config = dict(
    encoder_widths=[64, 128, 256],
    fusion='prefix',
    optimizer='muon',
    adamw_lr_other_params=0.0017,
    epochs=3.5,
    lr_schedule='wsd',
)
Rows from block 7 of the text decoder, named by matrix and row number. Rows with one number belong to one neuron. Each number is 128 + 24 x the weight over its row's rms, rounded and kept within 0 to 255. All counts start at 0. After the name is the row's rms in percent of the matrix's.
# fc1: MLP up (decoder.blocks.7.mlp.fc1.weight, 256x128), inputs 0-127
# fc2: MLP down (decoder.blocks.7.mlp.fc2.weight, 128x256, transposed), outputs 0-127
fc1.90 102 [125 139 121 160  84 129 130 149 142 108 123 139 174 148 155 118 137 157 140 123 123 126 127 100 131  91 131 153 131 130 119 130 142 121 108  74 140 146  71 189 106 135 118 106 158 158 130 114 100 115 120 150 149 153 120 139 113 103 148 116 116  97 152 168 129 104 198 112 128 144 119  91 141 144 116 158 146 127 128 172 105 126 205 172 104 132 167  92  98 140 168 129 101 129 112 130 145 121 184 130 131 100 104 111 112 104 116 145 116 132 135 110 111 138 102 111 122 133 136 113 151 148 140 121 137 158 186 135]
fc1.91 111 [118 133 100 129 124 136 148 118 145 113 174 107 148 176 128 166 143 141 170  68 137 141 140 112 133 132  99 133 172 111 139 126 159 102  88 141 117 104 127 169 148 126 119 154  85 129 175 112  82 154 170 124 154 130 137 144 114 126 118 141 182 119 105 117 151 162 138 134 128  89 124  90 158 101  81 133 146 130 141 134 112 125 149 115 110 148 124 117 164  96 117 128 116 137 158 119 154  94 143 140 132 155 141 130 118 167  86 139 174 115 152  77 152 148 130  98  96 117 121 112  97 122  86 131 123 163 123 107]
fc1.92 105 [146 121 125 127 132 149 140 163 129 196 134 105 137 138 150 174 129 161 148 123 119 151 108 170 143  90 153 158  95 139 131 132 136 145 124 148 151 154 138 100 138  74 145 137 177 125  99 107 104  88 118  92 133 173 143 142 114 172 127 139 121 150  99 167  98 123 139 157 172 149 102 108 155 141 159  88 111 147 131 166 112 125 135 138 131 126 116 104 131 174 116 111 135 152 135 148 171 161 148 121 127 180  91 109 136 100 150 166 124 138 154 139 146 118 125 141 121 100 103 165 150 102 124 119  97 144 108 137]
fc1.93 102 [125 138 120 112 140 127 116 113 155 170 138 122 115 122 107 131 107 185  92 125  86 111 133 126  98 124 109  92 128 123 127  83 114 156 166 148 152 129 146 119 111  95 132 135 119 124 125 168  95 153 155 171 118 153  84 141 115 103 145 135 161  63 172 168 133 126 143 136 147 166 134 154 141 125 105 141 145 104 148 152 168 133 138 107  91 129 144 113 148 119 113 165 140 113 103 163 106 111 176 139  85 155  99 138 149 131  54 121 133 157 138 114 116  99 138 135 130 150 111 146 139 127 113 171 137 159 129 148]
fc1.94 100 [130 135 133 120 111 162 176 100  93 150 127 126 171 139 136 107 162 144 146 124 110 119 154 149 117  84 133 109 136  81 136 155 108 164 187 148 112 142  93  94 100 145 146 143 185 140 141 117 151 116 100 136 194 112 154 155  80 150 129 151 141 112 138 143 144 120 107 134 152  76 123 132 140 106 155 139 145  96 106 116 122 126 104 156 155 127 127 138 139 123 149 133 101 140 132 139 148 125 140  86 125 121 122 146  89  93 152 132 127 120 158 117 154  63 163 149 143 118 122 121  99  89 110 123  85 157 130 133]
fc1.95 111 [152 101 121 102 124 139 106  98 183 137 146 111 140 130 133 125 115 137  93 144 104  86  85 139 147 204 129 157 140 107 119 130  68 112  98 119 111 121  90 143 108 142 144 126 135 113 135 126 144 111 117 125 112 194 166 136 126 140 147 142  85 140  98 127 127 127 112 144 127 115 164  88 131 113 134 147 120 128 116 119 113 127 113 119 127 120 113 166 130  85  95  74 122 107 120 143  92 119 150 103 157 160  92 103 129 153  86 124  86 105 107 127  91  99 137 100 127 107 102 131 144 168 131 123  84  96 141 115]
fc1.96 093 [128 107 121 123 145 136  62 101 138 140 153 115 126 119  88 130 107 147 125 162 165  84 107 163 138 101 117 126 148  96 119 176 131 130 128 105 178 148 125 132 153  98 126 117 139 104 100 117 162 149 103  92 108 171 153 123  82 106 145  89 145 118 149 134 108 129 131 155 138 134  87  90 149  82 151 108  80 121 126 147 119 136 136 113  93 114 132 143 149 156 115 150  92 137 122 113 104 130  94 105 143 143  97  97 143  99 134 113 121 132 125 111 130 132 174 133 110 183 143 118 175 137 142 158  93 150 156 149]
fc1.97 082 [124 125 127  87 160 140 183 127 121  94 116 106 130 125 143 108 118 129 130  79 137 106 132 122 117 152 148 120 119 184 115 127 102 132 121  74 104 107  85 128 122 112 120  93 125 112 148 114  84 109 143 110 102 173 120 128  98 122 138 163 152 164 112 138 131 126 135 129 133 139 108  60 124 103 132 183 182 128 130 175 116  91 128 120 127 108 104 134 122 101 165 136 127  59 116 106 160 118 107 126 111 118 153 121  93 117 140  93 131 119 161  90 153 132  96 121  93 119 119  99 151 118 116 166 128 142 131 148]
fc1.98 098 [ 57 129 133 159 117 108 107 114 148 150 122 118 123 155 124 102 126 147  98 174 120 144 123 159 132 178 157 171 115 159 159 113 127 135 121 114 112 109 113 141 109 185 138  75 118 123 151 171 105 120 119 140 133 138 131 147 106 128 105 127 120 152 155  71 133 118 108 150 141 138 156 124 158 107 101 116 123 141  94 109 170 113 125 161 102 146 133 102 150  98 104 118 111 114  97 161 151 159 135 110 143 151 135  70 119 131 139 159  83 122 143 177  97 125 140 140 109  69 113 136 157 120 125 127 111 128 111 125]
fc1.99 093 [126 133  84 101 135 111 123 101 166 130 114 126 155 122 129 135 112 129 122 152 122 134  78 113 108 178 120 178 112 100 111  96 108 120 112  90  88 128 136 113 106 104 116  76 120 133 105 136 110 132 128 148 115 117 155 187 119 137 159 155 144 123 141  94 155 142 124 167 170 153 140 102 154 151 121 133 123 121 107 138 178 143 158 158 133  98 147 144 161  86 120 150 142 129 151 160 133 108 119 133 155 125  94 132 117 109 147 157 115 123 151 126 137  91  75 132  59 144 111 151 157 109 134 135 104 126  74 113]
fc1.100 101 [155  98 127 173 173 132 136 125 162 130 159 122 138 123 106 150 118 115 161 107 130 153  97 126 120 102 118 109 122 126 160 131 111 159 126 134 134 159 107 152 112 141 123 131 103 125 119 114  68 183  76 128 144  77 151 129 118 128 106 132 135 118 123 133 109 119 106 129 103 145 110 140  96 157 135 122 151 157 129 107 176 103 156 105 126 101 149 124 144 107 121 126 187  96  81 102 142 167  76  97 147 158 113 103 111 106  66 134 130 127 135 144  87 130 135 167 126 121 105 154  82 156 119 123 135 159 111 132]
fc1.101 095 [124  93 133 143 152 162 171  90 138 119 183 131 142 158 112 126 169 133  94 112 149 126 126 132 117 135 104 129 107 126 165 143 101 141 100 114 105  99 191  92 118 119 144 158 151 144 135 146 130 135 128 125  94 115 129  70  97 141 128 121 134  97 123 114 127 201 152 147 150 138 113 121 125 150 129 147 133 153 125 104 145 125  98 147  80  99 138 171 140 118 124 126 151 102 159 154 145 121  98  85  97 124 171 165 108  80  93 162 118 132 127 171 139  96 107 116 128 120 134 126 111 141 139 132  92 146 137  98]
fc1.102 108 [124  97 140 143 114 146 145 112  95 142 126 137 113 140 113  86 121 151 135 134 122 137 128  78 101 129 100 133  81 151 129  97 129 118 126 161  91 101 151 127 125  96 152 131  92 133 164 138 157 189 112 193 119 142 118 127  84 140  95 142 116  94 109  88 148 168 140 119 164 109 113 119 158 129  85 130 107 102 151 141 117 133 108  99  83 141 132 161 146  74 118 134 106 168 156 143  95 139 168 135 157 118 141 181 106  97 134 143 114 134 160 136 110 125 158 114  97 121 131 129  99 113 136 149 117 125 149 152]
fc2.90 102 [141 159 138 182 145 173 156  89 147 106 104 175 143 108 131 151 120 139 128 119 152  94 168 161 138  79 112 122 124 156 117 128  79 116 111 156 114 136 121 102 154 117 146 116 127 136 149 135 118 102 101 157 136 103 129  87 132 117  73 117 145 145 124 142 135 118 110 202 132 125 148 138 113 123 144 157 151 120 155 100 144  95 115 137 136 137 115 118 143 117 151 139 114 140 148 143 161  84 118 109 135 135  95 135 133 113 120 175 148  98 138 184 153 144  70 160 116 101 152 105 131 122 103 121 173 122 102 136]
fc2.91 101 [109 141 146 137 105 121 148 110 125 111 129 183 103 166 171 131 103  90 134 119  97 182 138 177 145 107 141 140 101 145 131 133 154  91 102 141 139 101 137 123 137 100 142 124 110 102 141 144 141 158 164  97  79 163 101 106 137 110 105 120 118 136 182 133 132  79 149 157  82 130 148 173 130 149 143 121 167 119 123  95 154  78 155 117 124 126 100 151 106 132  95 123 145 121 139 144  78 112 150 129 160 171 123 168  92 107 151 131 110 137 133 132 109 142 103 105 157 142 119 161 132 125 144 133 127 110 142 110]
fc2.92 102 [ 92 142 150  91 116 171  99 157 106 168 132  95 135 124 143 117 114 101 178 141 143 149 160 109 123 110 122 127 103 110 133 121 126 104 102 142 126 161 124 131 152 136 172 118 146 161 119 105 181 116 166 155 148 151 166 111  95  95 104 156  79 141 110 138 101 109 116 142 154  99  83 146 162 124  99 139 100 154 123  99 123 106 115 126 103 135 134 105 143 127 104 131 134 119 114 122 109 173 183 100  95 140 116 130 105  73 153 154 163 132 139 175 156 115 150 112 153 118 111 124 144 141 101 150 148 147 137 107]
fc2.93 106 [105 123 131 108 122 100 123  86 197  81 129 109 145 142 156 138 119  66 120 115 114 134 109 171 101  87 138 123 125 165 148 121  92 118 150 196 146 136 145 109 130 126 137 123 143 131 118 113 126 145  91 162 118 132 102 133 132  88 141 113 137 124 134 106 119 128  89 115 138 154 150 136 119 158 142 115 123 171 129 151  91 146 162  93 101 109  72 104 144 143 120 154 105 132 139 100 124 134 154  93 127 111 155 127 155 102  63 169 130 152 155 126 116 111 160 131 105 146 109 103 104 112 143 150 103 135 139 110]
fc2.94 091 [107 113 128 140 150 143 122 152 115 102 120 130 115 110 117 121 159 169 151 133 114 157 123 148  99 119  88 163 139 166 125 104 153 157 108 101 164 107 106 111 116 106 166 125 164 123 155 105 112 123 169 150  94 118 142 131 132 101 104 131 109 182 114 144 127 126 121 107 104  95  97 133 143 101  84 103 130 149 104 109 121 114 158 124 138 100 103 136 161 156 125 142 163 155 122 140  87  88 121  93 156 135  82 120 161 132 155 101 145  83 149 131 134 142 110 132 105 175  93 140 158 183 110 143 121 100 174 156]
fc2.95 108 [103 152 108 156 120 173 130  99 170 159 104 108 152 132 143 134 131 125 183 112 123 163 104 169 123 109 129 135 149 121 123 115 132 123 111 178 114 113 129 136  93 104 145 131 138 144  95 139 116 103 135 125 110  90 131 159 111 145  93 145 106 133 111 101 171 132 123  99  78 108 116 141 146 104 124 127 117 121  87 109 149  99 132 104 154 154 163 186 118 118 114 106 146 170 106  96 137 159 134 160 143 153 121 137 122 105 125 104 152 115  82 129  95 170 164 101 106 191 159 109 126 109 145 159 153 109 118 134]
fc2.96 097 [126 113 133 135 171 108 139 164 141 112 109 124 114  55 102 117 128 179 102 133 136 175 155 124 142 128 142 100 122 119 130 130 126 122 128 142 131 119 156 144 112 154 141 172 151 106 100 155  98 134 133 115 143 143 165 108 155 101  87 187 104 104 125 128 109 136 100 143 115 117 176 122 110 133 103 111 150 150 126 105 122 171 114 127 107 117 111 128  70 110 124 169 146 119 162 162 119 149 177 152 198 126 162 113 158 138 101 128 103 126 165 130 128 171  95 106 145 134 160 112 121 128 129 127 109 133 135 128]
fc2.97 075 [100 137 101 104 122 120 137 109 169 132 110 133 120 143 163 154 156  87 187 144 160 163 116 113 136 109 139 110 172 170 149 132 139 115 120 157 141 114 112 140 143 138 128 153 126 165 121 141 110 158 136 149 106 139 113 129 147 106 161  61 141 132  94  98 144 125 137  99 102 165 108 138 133 140 123 114 111 114 167 140 166 127 109 173 108 155 108 158 154 136 176 124 122 143 141 121 148 167 147 132 107 112 129 156  99 126 128 148  95 157  97 136 130 167 124 112 143 131 193 182 141 140 157 125  88 125 156 109]
fc2.98 103 [ 81 104  87 135 162 138 138 137 146 118 134 123 135 109 151 153 151 114 146 124 153 138 128 128 176 138 145 131 120 130 190 123 104 117 125  83 138 113 111 146 121 125 151 112 146 124 154 148 103 136 164  96 139 168 108 184 132 144 120 139 149 104 152 109 160 144 137 144 168 158 188 149 159 121  77 128  74  93  89 110 130 129 139 164  88  99 137 116 105 128 129 183  98 151 139 100 133 128 105 166 106 158 170 153 120 145 104 134 122 120 133 128 110 162 112 124 103 132 137 138 131 147 104 123 113 136 169 149]
fc2.99 087 [108 126 129 128 134 140 143 134 115 126 132 116  92 152 131  77 150 163 181 115 120 161 119 130 137 176 100 122 118 147 123 140 158 116 120 152 149  60  92  92 148 156 111 102 128 151 138  97 132 116 131 111 132 165 166 106 107 123  77 147 119 114 109 105 134 107 155 111 154 132 104 147 156 162 112 136 142  87 117 117 141 171 149 157 112 101 124 149 152 131  93 127  83 117 114  95 148 115 120 112 144 111 122 126 158 113 150 161 149 138 127 119 132 157 187 142 170  90 176 115  97  95 117 151 126 150  98 140]
fc2.100 100 [158 112  96 111 155 126 144 115 133 146  84 114 113 119 100 125 132 142  90 153 143 116  98 118 143 119 131 143 149 123  84 145 112 133 121 144  89 149 150 156 159 119 148  83 155 133  92 124 123 123 151 149 129 149 146 118 112 141 153 114 155 135 157 124 147 138 123 147 165 118 117 101 108 140  95  98 129 145 121 158 118 169  79 104 104 155  80 103 141 151 155  57 115 124 179 129 114  83 140 156 116 141 129 159 117 135 119 153 163  95 137 191 133 138 100 150 136 115  67 124 108 121 131 128 107 149 161  97]
fc2.101 097 [133 116  99  67 162 126 137 127 122 124 135 146 134 104 132 122  95 145 148 100 153 147  93 101 127 118 146 128 154 102 104 137 115  90 101 122 139 123 114 130 126 143 120 138 176 110 134 111 120 112 111  89 170 115 126 149 106 142 134 124 107 170 137 146 145 118 113 123 112 102 140 145  55 110 125 154 149  96 127 136 164 123 108 109 196 182 100 168 117 117 118 124 170  98  81  90 161 110 115  93 161 141 111 108 109 130 155 123 139 115 115 113 145 157  95 131 154 137 117 117 113 110 121 118 188 128 117  81]
fc2.102 106 [108 121 154 104 121 114 131 146  96 162 145 119 155 120 138  94  94 193 139 123 149 140 143 170 124 178 134 114 139 155 119 141 144  97 142  99 179 159 100 169 185 157 108 114 135 128 105 138 132  90 145 128 156 113 108 127 155 119 139 113 135 101 118 115 106 134 157 106 131 140  72 143 116 152 122  98 157 140 154  87 115 128 127 148 158 149 160  94 105 158 165 122 168 105  95 117 147  72 130 114 113 122 113 119 147 144 124 146 123 108 140 111 156 112 140  97  94 153 109 113 141 136  69 120 146 140 106 143]