python train.py --encoder_arch="coatnet" --model="image captioner" --dataset="photos with spoken descriptions (Open Images, Localized Narratives)" --train_examples=101725 --image_size=64 --crop_scale_min=0.7 --horizontal_flip=true --tokenizer="word" --vocab_size=4585 --encoder_norm="layernorm" --encoder_norm_position="pre" --encoder_activation="squared_relu" --encoder_mlp_ratio=4 --encoder_head_dim=64 --encoder_fused_qkv=true --encoder_qk_norm=true --encoder_parallel_block=false --encoder_inner_norm=false --encoder_drop_path=0.05 --encoder_patch_size=[4, 4] --encoder_conv_stem=false --encoder_depths=[2, 4, 4] --encoder_widths=[64, 128, 256] --fusion="prefix" --label_smoothing=0.05 --decoder_width=128 --decoder_layers=10 --decoder_norm="rmsnorm" --decoder_norm_position="pre" --decoder_activation="gelu" --decoder_mlp_ratio=2 --decoder_head_dim=48 --decoder_fused_qkv=true --decoder_bias="qkv" --decoder_qk_norm=false --decoder_parallel_block=false --decoder_inner_norm=false --decoder_positions="sincos" --decoder_prefix_bidirectional=false --decoder_connector="mlp" --decoder_tie_embeddings=false --init="torch_default" --residual_init="zero_last" --optimizer="muon" --muon_scale="match_rms_adamw" --learning_rate=0.0043 --momentum=0.9 --nesterov=true --orthogonalizer="polar_express" --adamw_lr_other_params=0.0017 --max_steps=5600 --batch_size=64 --epochs=3.5 --lr_schedule="wsd" --decay_fraction=0.2 --final_lr_fraction=0 --warmup_steps=110 --weight_decay=0.06 --adamw_weight_decay_other_params=0
Rows from block 6 of the image encoder of a small image captioner, named by matrix and row number. Rows with one number belong to one neuron. Each number is 200 + 40 x the weight over its row's rms, rounded and kept within 0 to 999. All counts start at 0.
After each neuron's rows are labels from the 100 images, of 14976, where the neuron reaches its highest value: "strongest on" is what is common among them. Only what is clearly more common there than usual is listed. The data: photos with spoken descriptions (Open Images, Localized Narratives). In brackets: how many of the 100.
# fc1: MLP up (encoder.blocks.6.mlp.fc1.weight, 1024x256), inputs 0-127
# fc2: MLP down (encoder.blocks.6.mlp.fc2.weight, 256x1024, transposed), outputs 0-127

fc1.730,134,202,211,191,224,186,173,277,175,208,205,130,111,235,230,243,213,195,120,260,86,247,187,168,109,190,197,247,204,180,225,177,138,205,152,244,234,257,216,178,200,233,250,199,238,129,165,214,160,220,233,197,231,157,153,245,227,187,235,169,135,198,251,243,252,191,144,174,259,237,203,214,176,152,226,171,194,240,226,185,151,183,218,212,162,260,269,206,194,168,233,229,164,203,209,197,230,176,213,221,243,202,199,235,155,235,226,174,232,265,210,188,208,275,194,191,100,183,218,214,222,193,171,160,237,203,150,200
fc2.730,209,181,215,236,234,220,226,202,202,186,247,232,283,144,182,147,214,274,161,222,218,249,106,231,202,203,203,184,145,163,238,192,189,208,192,166,211,222,177,234,197,216,267,223,285,233,182,169,176,254,198,191,201,194,188,212,122,168,212,193,191,193,151,131,106,163,250,237,175,260,197,205,230,183,181,213,227,162,202,135,136,187,187,231,232,173,207,193,162,182,184,186,275,160,239,234,169,185,217,186,229,197,248,208,191,145,173,136,161,155,247,163,181,184,235,178,186,211,264,198,210,183,245,277,193,252,185,185
strongest on: text has "people" (62); text has "sitting" (33); text has "lights" (26)

fc1.685,212,195,193,220,206,258,219,128,202,181,109,219,221,205,243,86,194,198,198,243,167,177,231,246,213,148,191,253,125,117,246,205,202,208,171,222,191,120,239,231,232,198,231,185,192,172,202,186,225,203,225,220,136,246,195,177,217,242,245,178,264,244,226,189,183,244,131,160,140,203,205,188,192,211,174,262,152,228,229,230,213,187,135,192,144,217,180,167,186,167,185,205,197,174,140,191,251,197,183,165,190,256,249,171,116,137,199,198,213,230,172,218,189,162,290,235,170,204,167,196,242,134,192,263,141,203,270,192
fc2.685,229,148,146,165,261,211,187,229,204,229,202,187,243,238,192,263,196,170,209,189,182,91,229,200,164,195,280,179,271,173,209,253,212,245,274,161,170,116,226,257,169,229,169,192,146,242,172,215,276,207,242,164,129,190,241,154,216,159,206,280,178,220,173,251,183,157,224,173,208,147,153,193,183,205,161,187,144,228,184,138,195,87,188,195,209,140,236,213,243,250,146,130,261,158,203,191,145,227,208,213,235,176,151,200,113,216,173,191,197,181,174,213,183,239,243,251,174,127,189,211,205,201,167,206,206,231,171,183
strongest on: text has "table" (65); text has "wall" (65); text has "sitting" (51); text has "chairs" (28)

fc1.375,166,214,160,187,131,181,192,108,171,183,207,222,170,205,135,236,156,186,187,285,223,207,226,249,201,192,235,221,208,227,214,174,137,259,205,223,165,220,258,254,134,196,177,216,241,195,190,202,236,227,194,269,181,204,171,146,156,182,268,139,165,291,262,205,204,191,201,188,219,246,139,258,159,130,182,266,199,240,131,203,228,269,223,239,190,255,264,181,245,170,148,274,218,155,139,236,247,273,198,222,190,229,157,207,137,177,190,178,213,174,182,263,224,214,199,245,216,197,182,145,147,189,179,194,243,192,235,202
fc2.375,206,184,220,251,284,222,118,107,149,162,126,158,279,203,269,241,165,321,196,212,256,226,252,201,210,198,157,169,202,239,215,236,239,172,201,172,172,163,167,212,184,195,243,193,173,218,159,189,78,178,183,179,235,161,275,250,298,178,168,177,211,256,214,224,152,201,212,210,143,203,241,138,120,111,135,195,172,199,228,215,131,195,165,198,227,228,222,186,135,232,171,222,218,203,265,224,148,190,223,179,246,207,284,245,216,220,228,237,186,209,258,206,138,134,281,219,166,248,221,138,162,236,159,238,195,196,198,239
strongest on: text has "people" (64); text has "standing" (53)

fc1.626,211,212,182,204,216,270,192,134,221,232,122,99,273,205,138,196,214,121,169,149,163,220,201,182,287,201,208,264,220,197,225,230,147,160,275,155,173,198,242,227,130,211,227,256,177,194,234,159,120,230,206,193,247,143,214,186,198,154,218,233,219,171,233,221,223,188,154,150,196,212,162,241,248,224,218,185,205,149,212,143,191,151,171,166,168,222,199,158,178,241,197,203,170,301,285,180,223,138,228,196,223,235,173,192,215,241,218,213,208,178,210,160,182,195,253,185,170,226,206,157,181,203,141,219,240,224,233,225
fc2.626,223,209,209,172,180,207,303,217,248,253,169,221,183,239,191,185,138,255,232,235,162,257,243,134,198,151,259,189,165,152,293,210,127,257,219,186,137,269,140,201,216,202,247,189,218,187,164,195,203,257,246,202,221,234,188,176,198,241,206,164,173,190,141,199,223,192,241,188,166,268,171,252,243,127,172,216,158,216,164,148,133,275,205,200,276,196,162,196,261,191,169,262,166,159,248,237,199,187,194,256,131,225,174,190,148,185,207,210,208,214,211,143,185,272,254,249,183,168,148,140,131,223,150,170,263,184,203,203
strongest on: text has "table" (45)

fc1.30,159,261,148,158,128,270,236,141,131,180,192,234,227,234,175,215,271,250,168,174,176,183,146,149,175,156,154,217,162,251,245,183,205,120,177,243,182,259,271,151,187,178,262,252,261,227,165,194,161,210,271,168,184,208,259,189,145,185,215,194,245,144,217,202,176,146,279,275,141,159,165,136,205,246,246,253,145,226,140,144,261,251,195,221,160,194,163,149,162,134,123,229,179,241,225,210,245,254,162,157,169,179,211,236,232,237,140,134,176,234,162,224,210,158,262,219,262,176,178,239,137,176,222,150,174,148,193,251
fc2.30,254,158,196,120,198,169,180,249,205,223,174,161,209,186,213,193,222,203,243,170,221,162,258,217,184,214,180,235,252,246,169,162,274,204,173,153,256,272,224,224,257,210,260,181,198,143,175,210,161,147,174,189,196,186,177,184,269,132,307,236,239,241,315,163,228,267,181,192,172,221,245,202,181,213,198,192,195,127,210,159,169,150,255,239,219,234,256,179,193,228,188,178,158,226,197,248,190,257,218,212,303,163,228,131,187,187,194,212,197,135,244,155,180,266,206,189,234,168,191,169,227,302,115,139,147,202,209,157
strongest on: text has "table" (40); text has "sitting" (35)

fc1.129,243,209,177,181,246,234,146,112,132,192,217,189,210,178,136,271,126,131,251,253,235,189,198,237,198,147,169,188,235,238,210,252,191,248,161,166,200,200,237,144,159,224,203,167,249,246,243,261,197,250,258,152,182,204,215,207,196,215,167,130,224,184,194,158,203,139,193,213,209,225,220,174,219,248,169,152,262,187,180,166,148,280,230,250,196,235,138,122,217,176,210,199,176,152,173,194,134,232,242,246,153,229,162,170,263,266,241,181,162,204,186,235,225,263,124,200,229,203,174,277,214,211,228,202,215,249,237,150
fc2.129,170,236,216,134,184,213,135,198,226,214,246,249,248,186,192,169,146,275,288,261,160,183,186,209,141,134,222,221,159,144,231,168,183,228,220,150,273,202,194,262,145,191,182,212,163,222,207,136,180,216,136,221,207,173,167,301,266,209,192,215,157,177,198,194,185,191,145,117,177,128,248,258,139,166,174,195,224,175,130,208,178,167,178,225,225,191,185,241,203,145,182,194,188,246,200,186,254,182,190,137,196,231,188,204,254,169,241,174,220,264,209,205,225,195,272,182,157,177,221,189,142,197,191,303,268,132,255,221
strongest on: text has "people" (46)

fc1.558,199,163,190,151,141,179,199,224,221,205,172,220,218,223,264,179,130,201,270,161,119,232,253,216,198,191,172,133,221,177,138,224,188,174,198,248,202,230,170,214,197,243,204,144,129,269,199,190,209,152,198,260,307,269,146,152,191,211,252,294,209,129,182,215,210,171,170,172,212,111,242,224,252,174,189,185,212,170,226,248,182,251,246,220,199,199,151,239,209,249,248,269,275,195,259,197,163,152,232,186,150,141,185,213,162,235,213,137,188,172,219,162,240,192,233,270,156,258,163,233,171,218,225,148,193,275,244,156
fc2.558,187,189,200,122,191,279,183,181,209,193,192,206,257,181,195,120,226,234,225,224,55,199,166,179,252,218,189,226,117,175,210,214,206,207,224,193,193,254,203,232,181,234,196,244,241,281,177,204,246,228,221,248,215,235,173,265,153,182,179,209,212,154,248,213,208,171,132,164,199,191,137,243,168,209,143,171,236,189,271,203,192,232,189,175,111,163,227,188,187,186,243,186,135,263,139,224,225,190,261,170,143,252,199,197,148,245,207,261,204,159,244,188,166,162,147,213,246,231,124,214,221,125,215,219,228,250,239,202
strongest on: text has "grass" (60); text has "people" (47); text has "ground" (35)

fc1.342,222,182,201,224,271,284,224,147,190,207,127,166,175,177,136,249,226,170,204,115,208,168,200,262,222,206,240,232,231,223,162,251,189,224,196,119,123,269,225,255,255,177,185,182,200,160,167,219,192,186,144,214,217,142,138,128,208,211,256,257,168,183,187,252,254,149,188,218,239,190,125,187,175,292,232,251,263,265,170,208,172,266,191,245,235,197,193,213,220,237,139,214,174,202,234,205,163,182,205,224,254,138,214,234,216,228,214,233,151,248,171,228,217,167,259,220,184,196,139,186,244,197,273,158,211,223,258,205
fc2.342,249,226,151,216,254,238,269,210,221,225,222,213,179,180,230,268,195,230,193,283,178,166,141,226,271,241,167,172,303,148,220,159,277,224,193,203,121,229,194,189,216,167,154,193,228,245,220,198,130,248,265,235,176,228,257,178,193,281,163,149,256,179,201,199,164,208,202,117,172,309,266,224,176,196,161,221,170,226,249,197,140,226,228,223,222,257,229,205,220,209,216,202,184,207,141,137,251,205,99,192,198,248,181,196,216,181,239,160,148,138,207,183,200,220,195,231,212,263,177,152,214,317,169,176,246,146,160,209
strongest on: text has "table" (32)

fc1.645,257,169,231,200,165,172,229,169,201,306,230,248,159,253,239,177,201,195,200,223,226,239,184,204,179,172,195,156,202,158,187,183,172,191,143,191,144,165,274,234,227,218,289,216,226,142,233,182,196,194,201,165,213,180,273,211,242,190,159,166,165,162,193,133,190,205,243,230,243,172,210,160,172,159,233,222,251,115,185,241,201,148,181,171,281,305,254,145,178,169,267,166,209,199,200,185,247,245,205,210,215,184,236,260,170,230,183,129,261,225,160,225,108,196,252,270,260,211,213,265,178,211,180,99,141,171,247,153
fc2.645,248,176,228,210,138,192,270,167,216,224,207,212,231,241,222,221,174,254,279,203,156,178,198,214,200,222,83,162,153,156,208,151,214,198,160,237,204,203,174,186,248,209,258,250,155,210,240,159,143,200,198,271,168,224,243,213,232,252,195,163,210,200,213,211,246,230,162,212,238,204,228,174,178,137,248,253,229,185,248,129,209,165,279,276,160,249,182,176,240,206,244,236,157,134,271,244,189,123,187,176,177,199,182,214,218,171,219,151,191,219,181,184,169,220,223,174,130,183,220,221,307,201,170,183,277,128,212,155
strongest on: text has "table" (31)

fc1.158,197,231,209,193,266,266,167,124,203,200,169,166,272,228,222,165,255,258,230,258,210,159,208,167,250,153,166,199,200,191,185,194,152,155,228,176,188,186,237,174,165,229,300,167,204,254,200,233,233,258,242,238,274,196,215,213,134,174,196,238,178,252,168,205,203,180,144,145,171,181,174,263,194,176,201,191,210,206,261,259,284,241,188,135,208,203,195,197,151,251,291,163,249,177,216,228,229,212,237,152,215,173,155,245,131,174,235,233,197,120,190,154,220,214,211,169,258,215,231,242,153,218,219,196,245,182,222,196
fc2.158,221,158,160,154,206,265,243,166,212,78,198,247,192,232,194,162,189,264,278,260,161,248,173,153,246,166,121,134,192,223,147,178,192,232,252,190,216,217,219,146,156,244,235,181,158,258,242,247,185,247,218,214,230,225,234,129,194,279,247,287,223,171,178,180,261,206,220,203,229,215,168,252,165,242,159,133,218,188,224,237,150,251,179,183,188,164,230,164,267,170,192,194,179,177,134,179,218,173,188,190,139,276,189,165,180,204,128,209,155,192,253,145,128,206,174,215,192,196,178,203,251,245,202,232,239,248,303,132
strongest on: text has "grass" (70); text has "trees" (69); text has "sky" (52)

fc1.161,251,124,241,238,73,177,240,273,123,231,254,232,152,243,251,123,198,211,239,183,190,185,245,196,196,150,189,225,210,154,163,162,163,220,179,259,177,187,212,146,181,216,225,222,256,183,242,185,197,154,187,191,169,209,192,190,245,187,193,241,98,193,178,134,151,241,180,162,250,175,224,166,181,194,193,228,196,176,185,255,221,194,183,165,221,252,181,190,227,208,277,164,197,203,247,177,200,199,196,235,145,164,242,218,219,254,206,138,220,184,220,244,214,245,222,259,229,223,156,194,181,247,201,226,112,169,254,260
fc2.161,232,110,208,208,179,167,194,215,152,202,212,170,229,209,214,207,179,212,199,231,148,173,245,273,184,233,126,214,243,185,179,163,197,217,176,200,180,221,236,283,216,204,266,212,203,254,230,215,141,135,206,205,213,185,186,170,193,185,191,210,228,177,168,177,254,127,165,154,212,277,211,94,196,163,208,243,214,227,192,118,227,215,216,169,142,132,217,215,238,196,172,162,119,204,270,247,145,267,211,152,172,240,116,143,158,149,209,169,146,177,229,128,210,196,186,254,134,141,228,201,318,329,200,230,246,246,200,210
strongest on: text has "table" (39)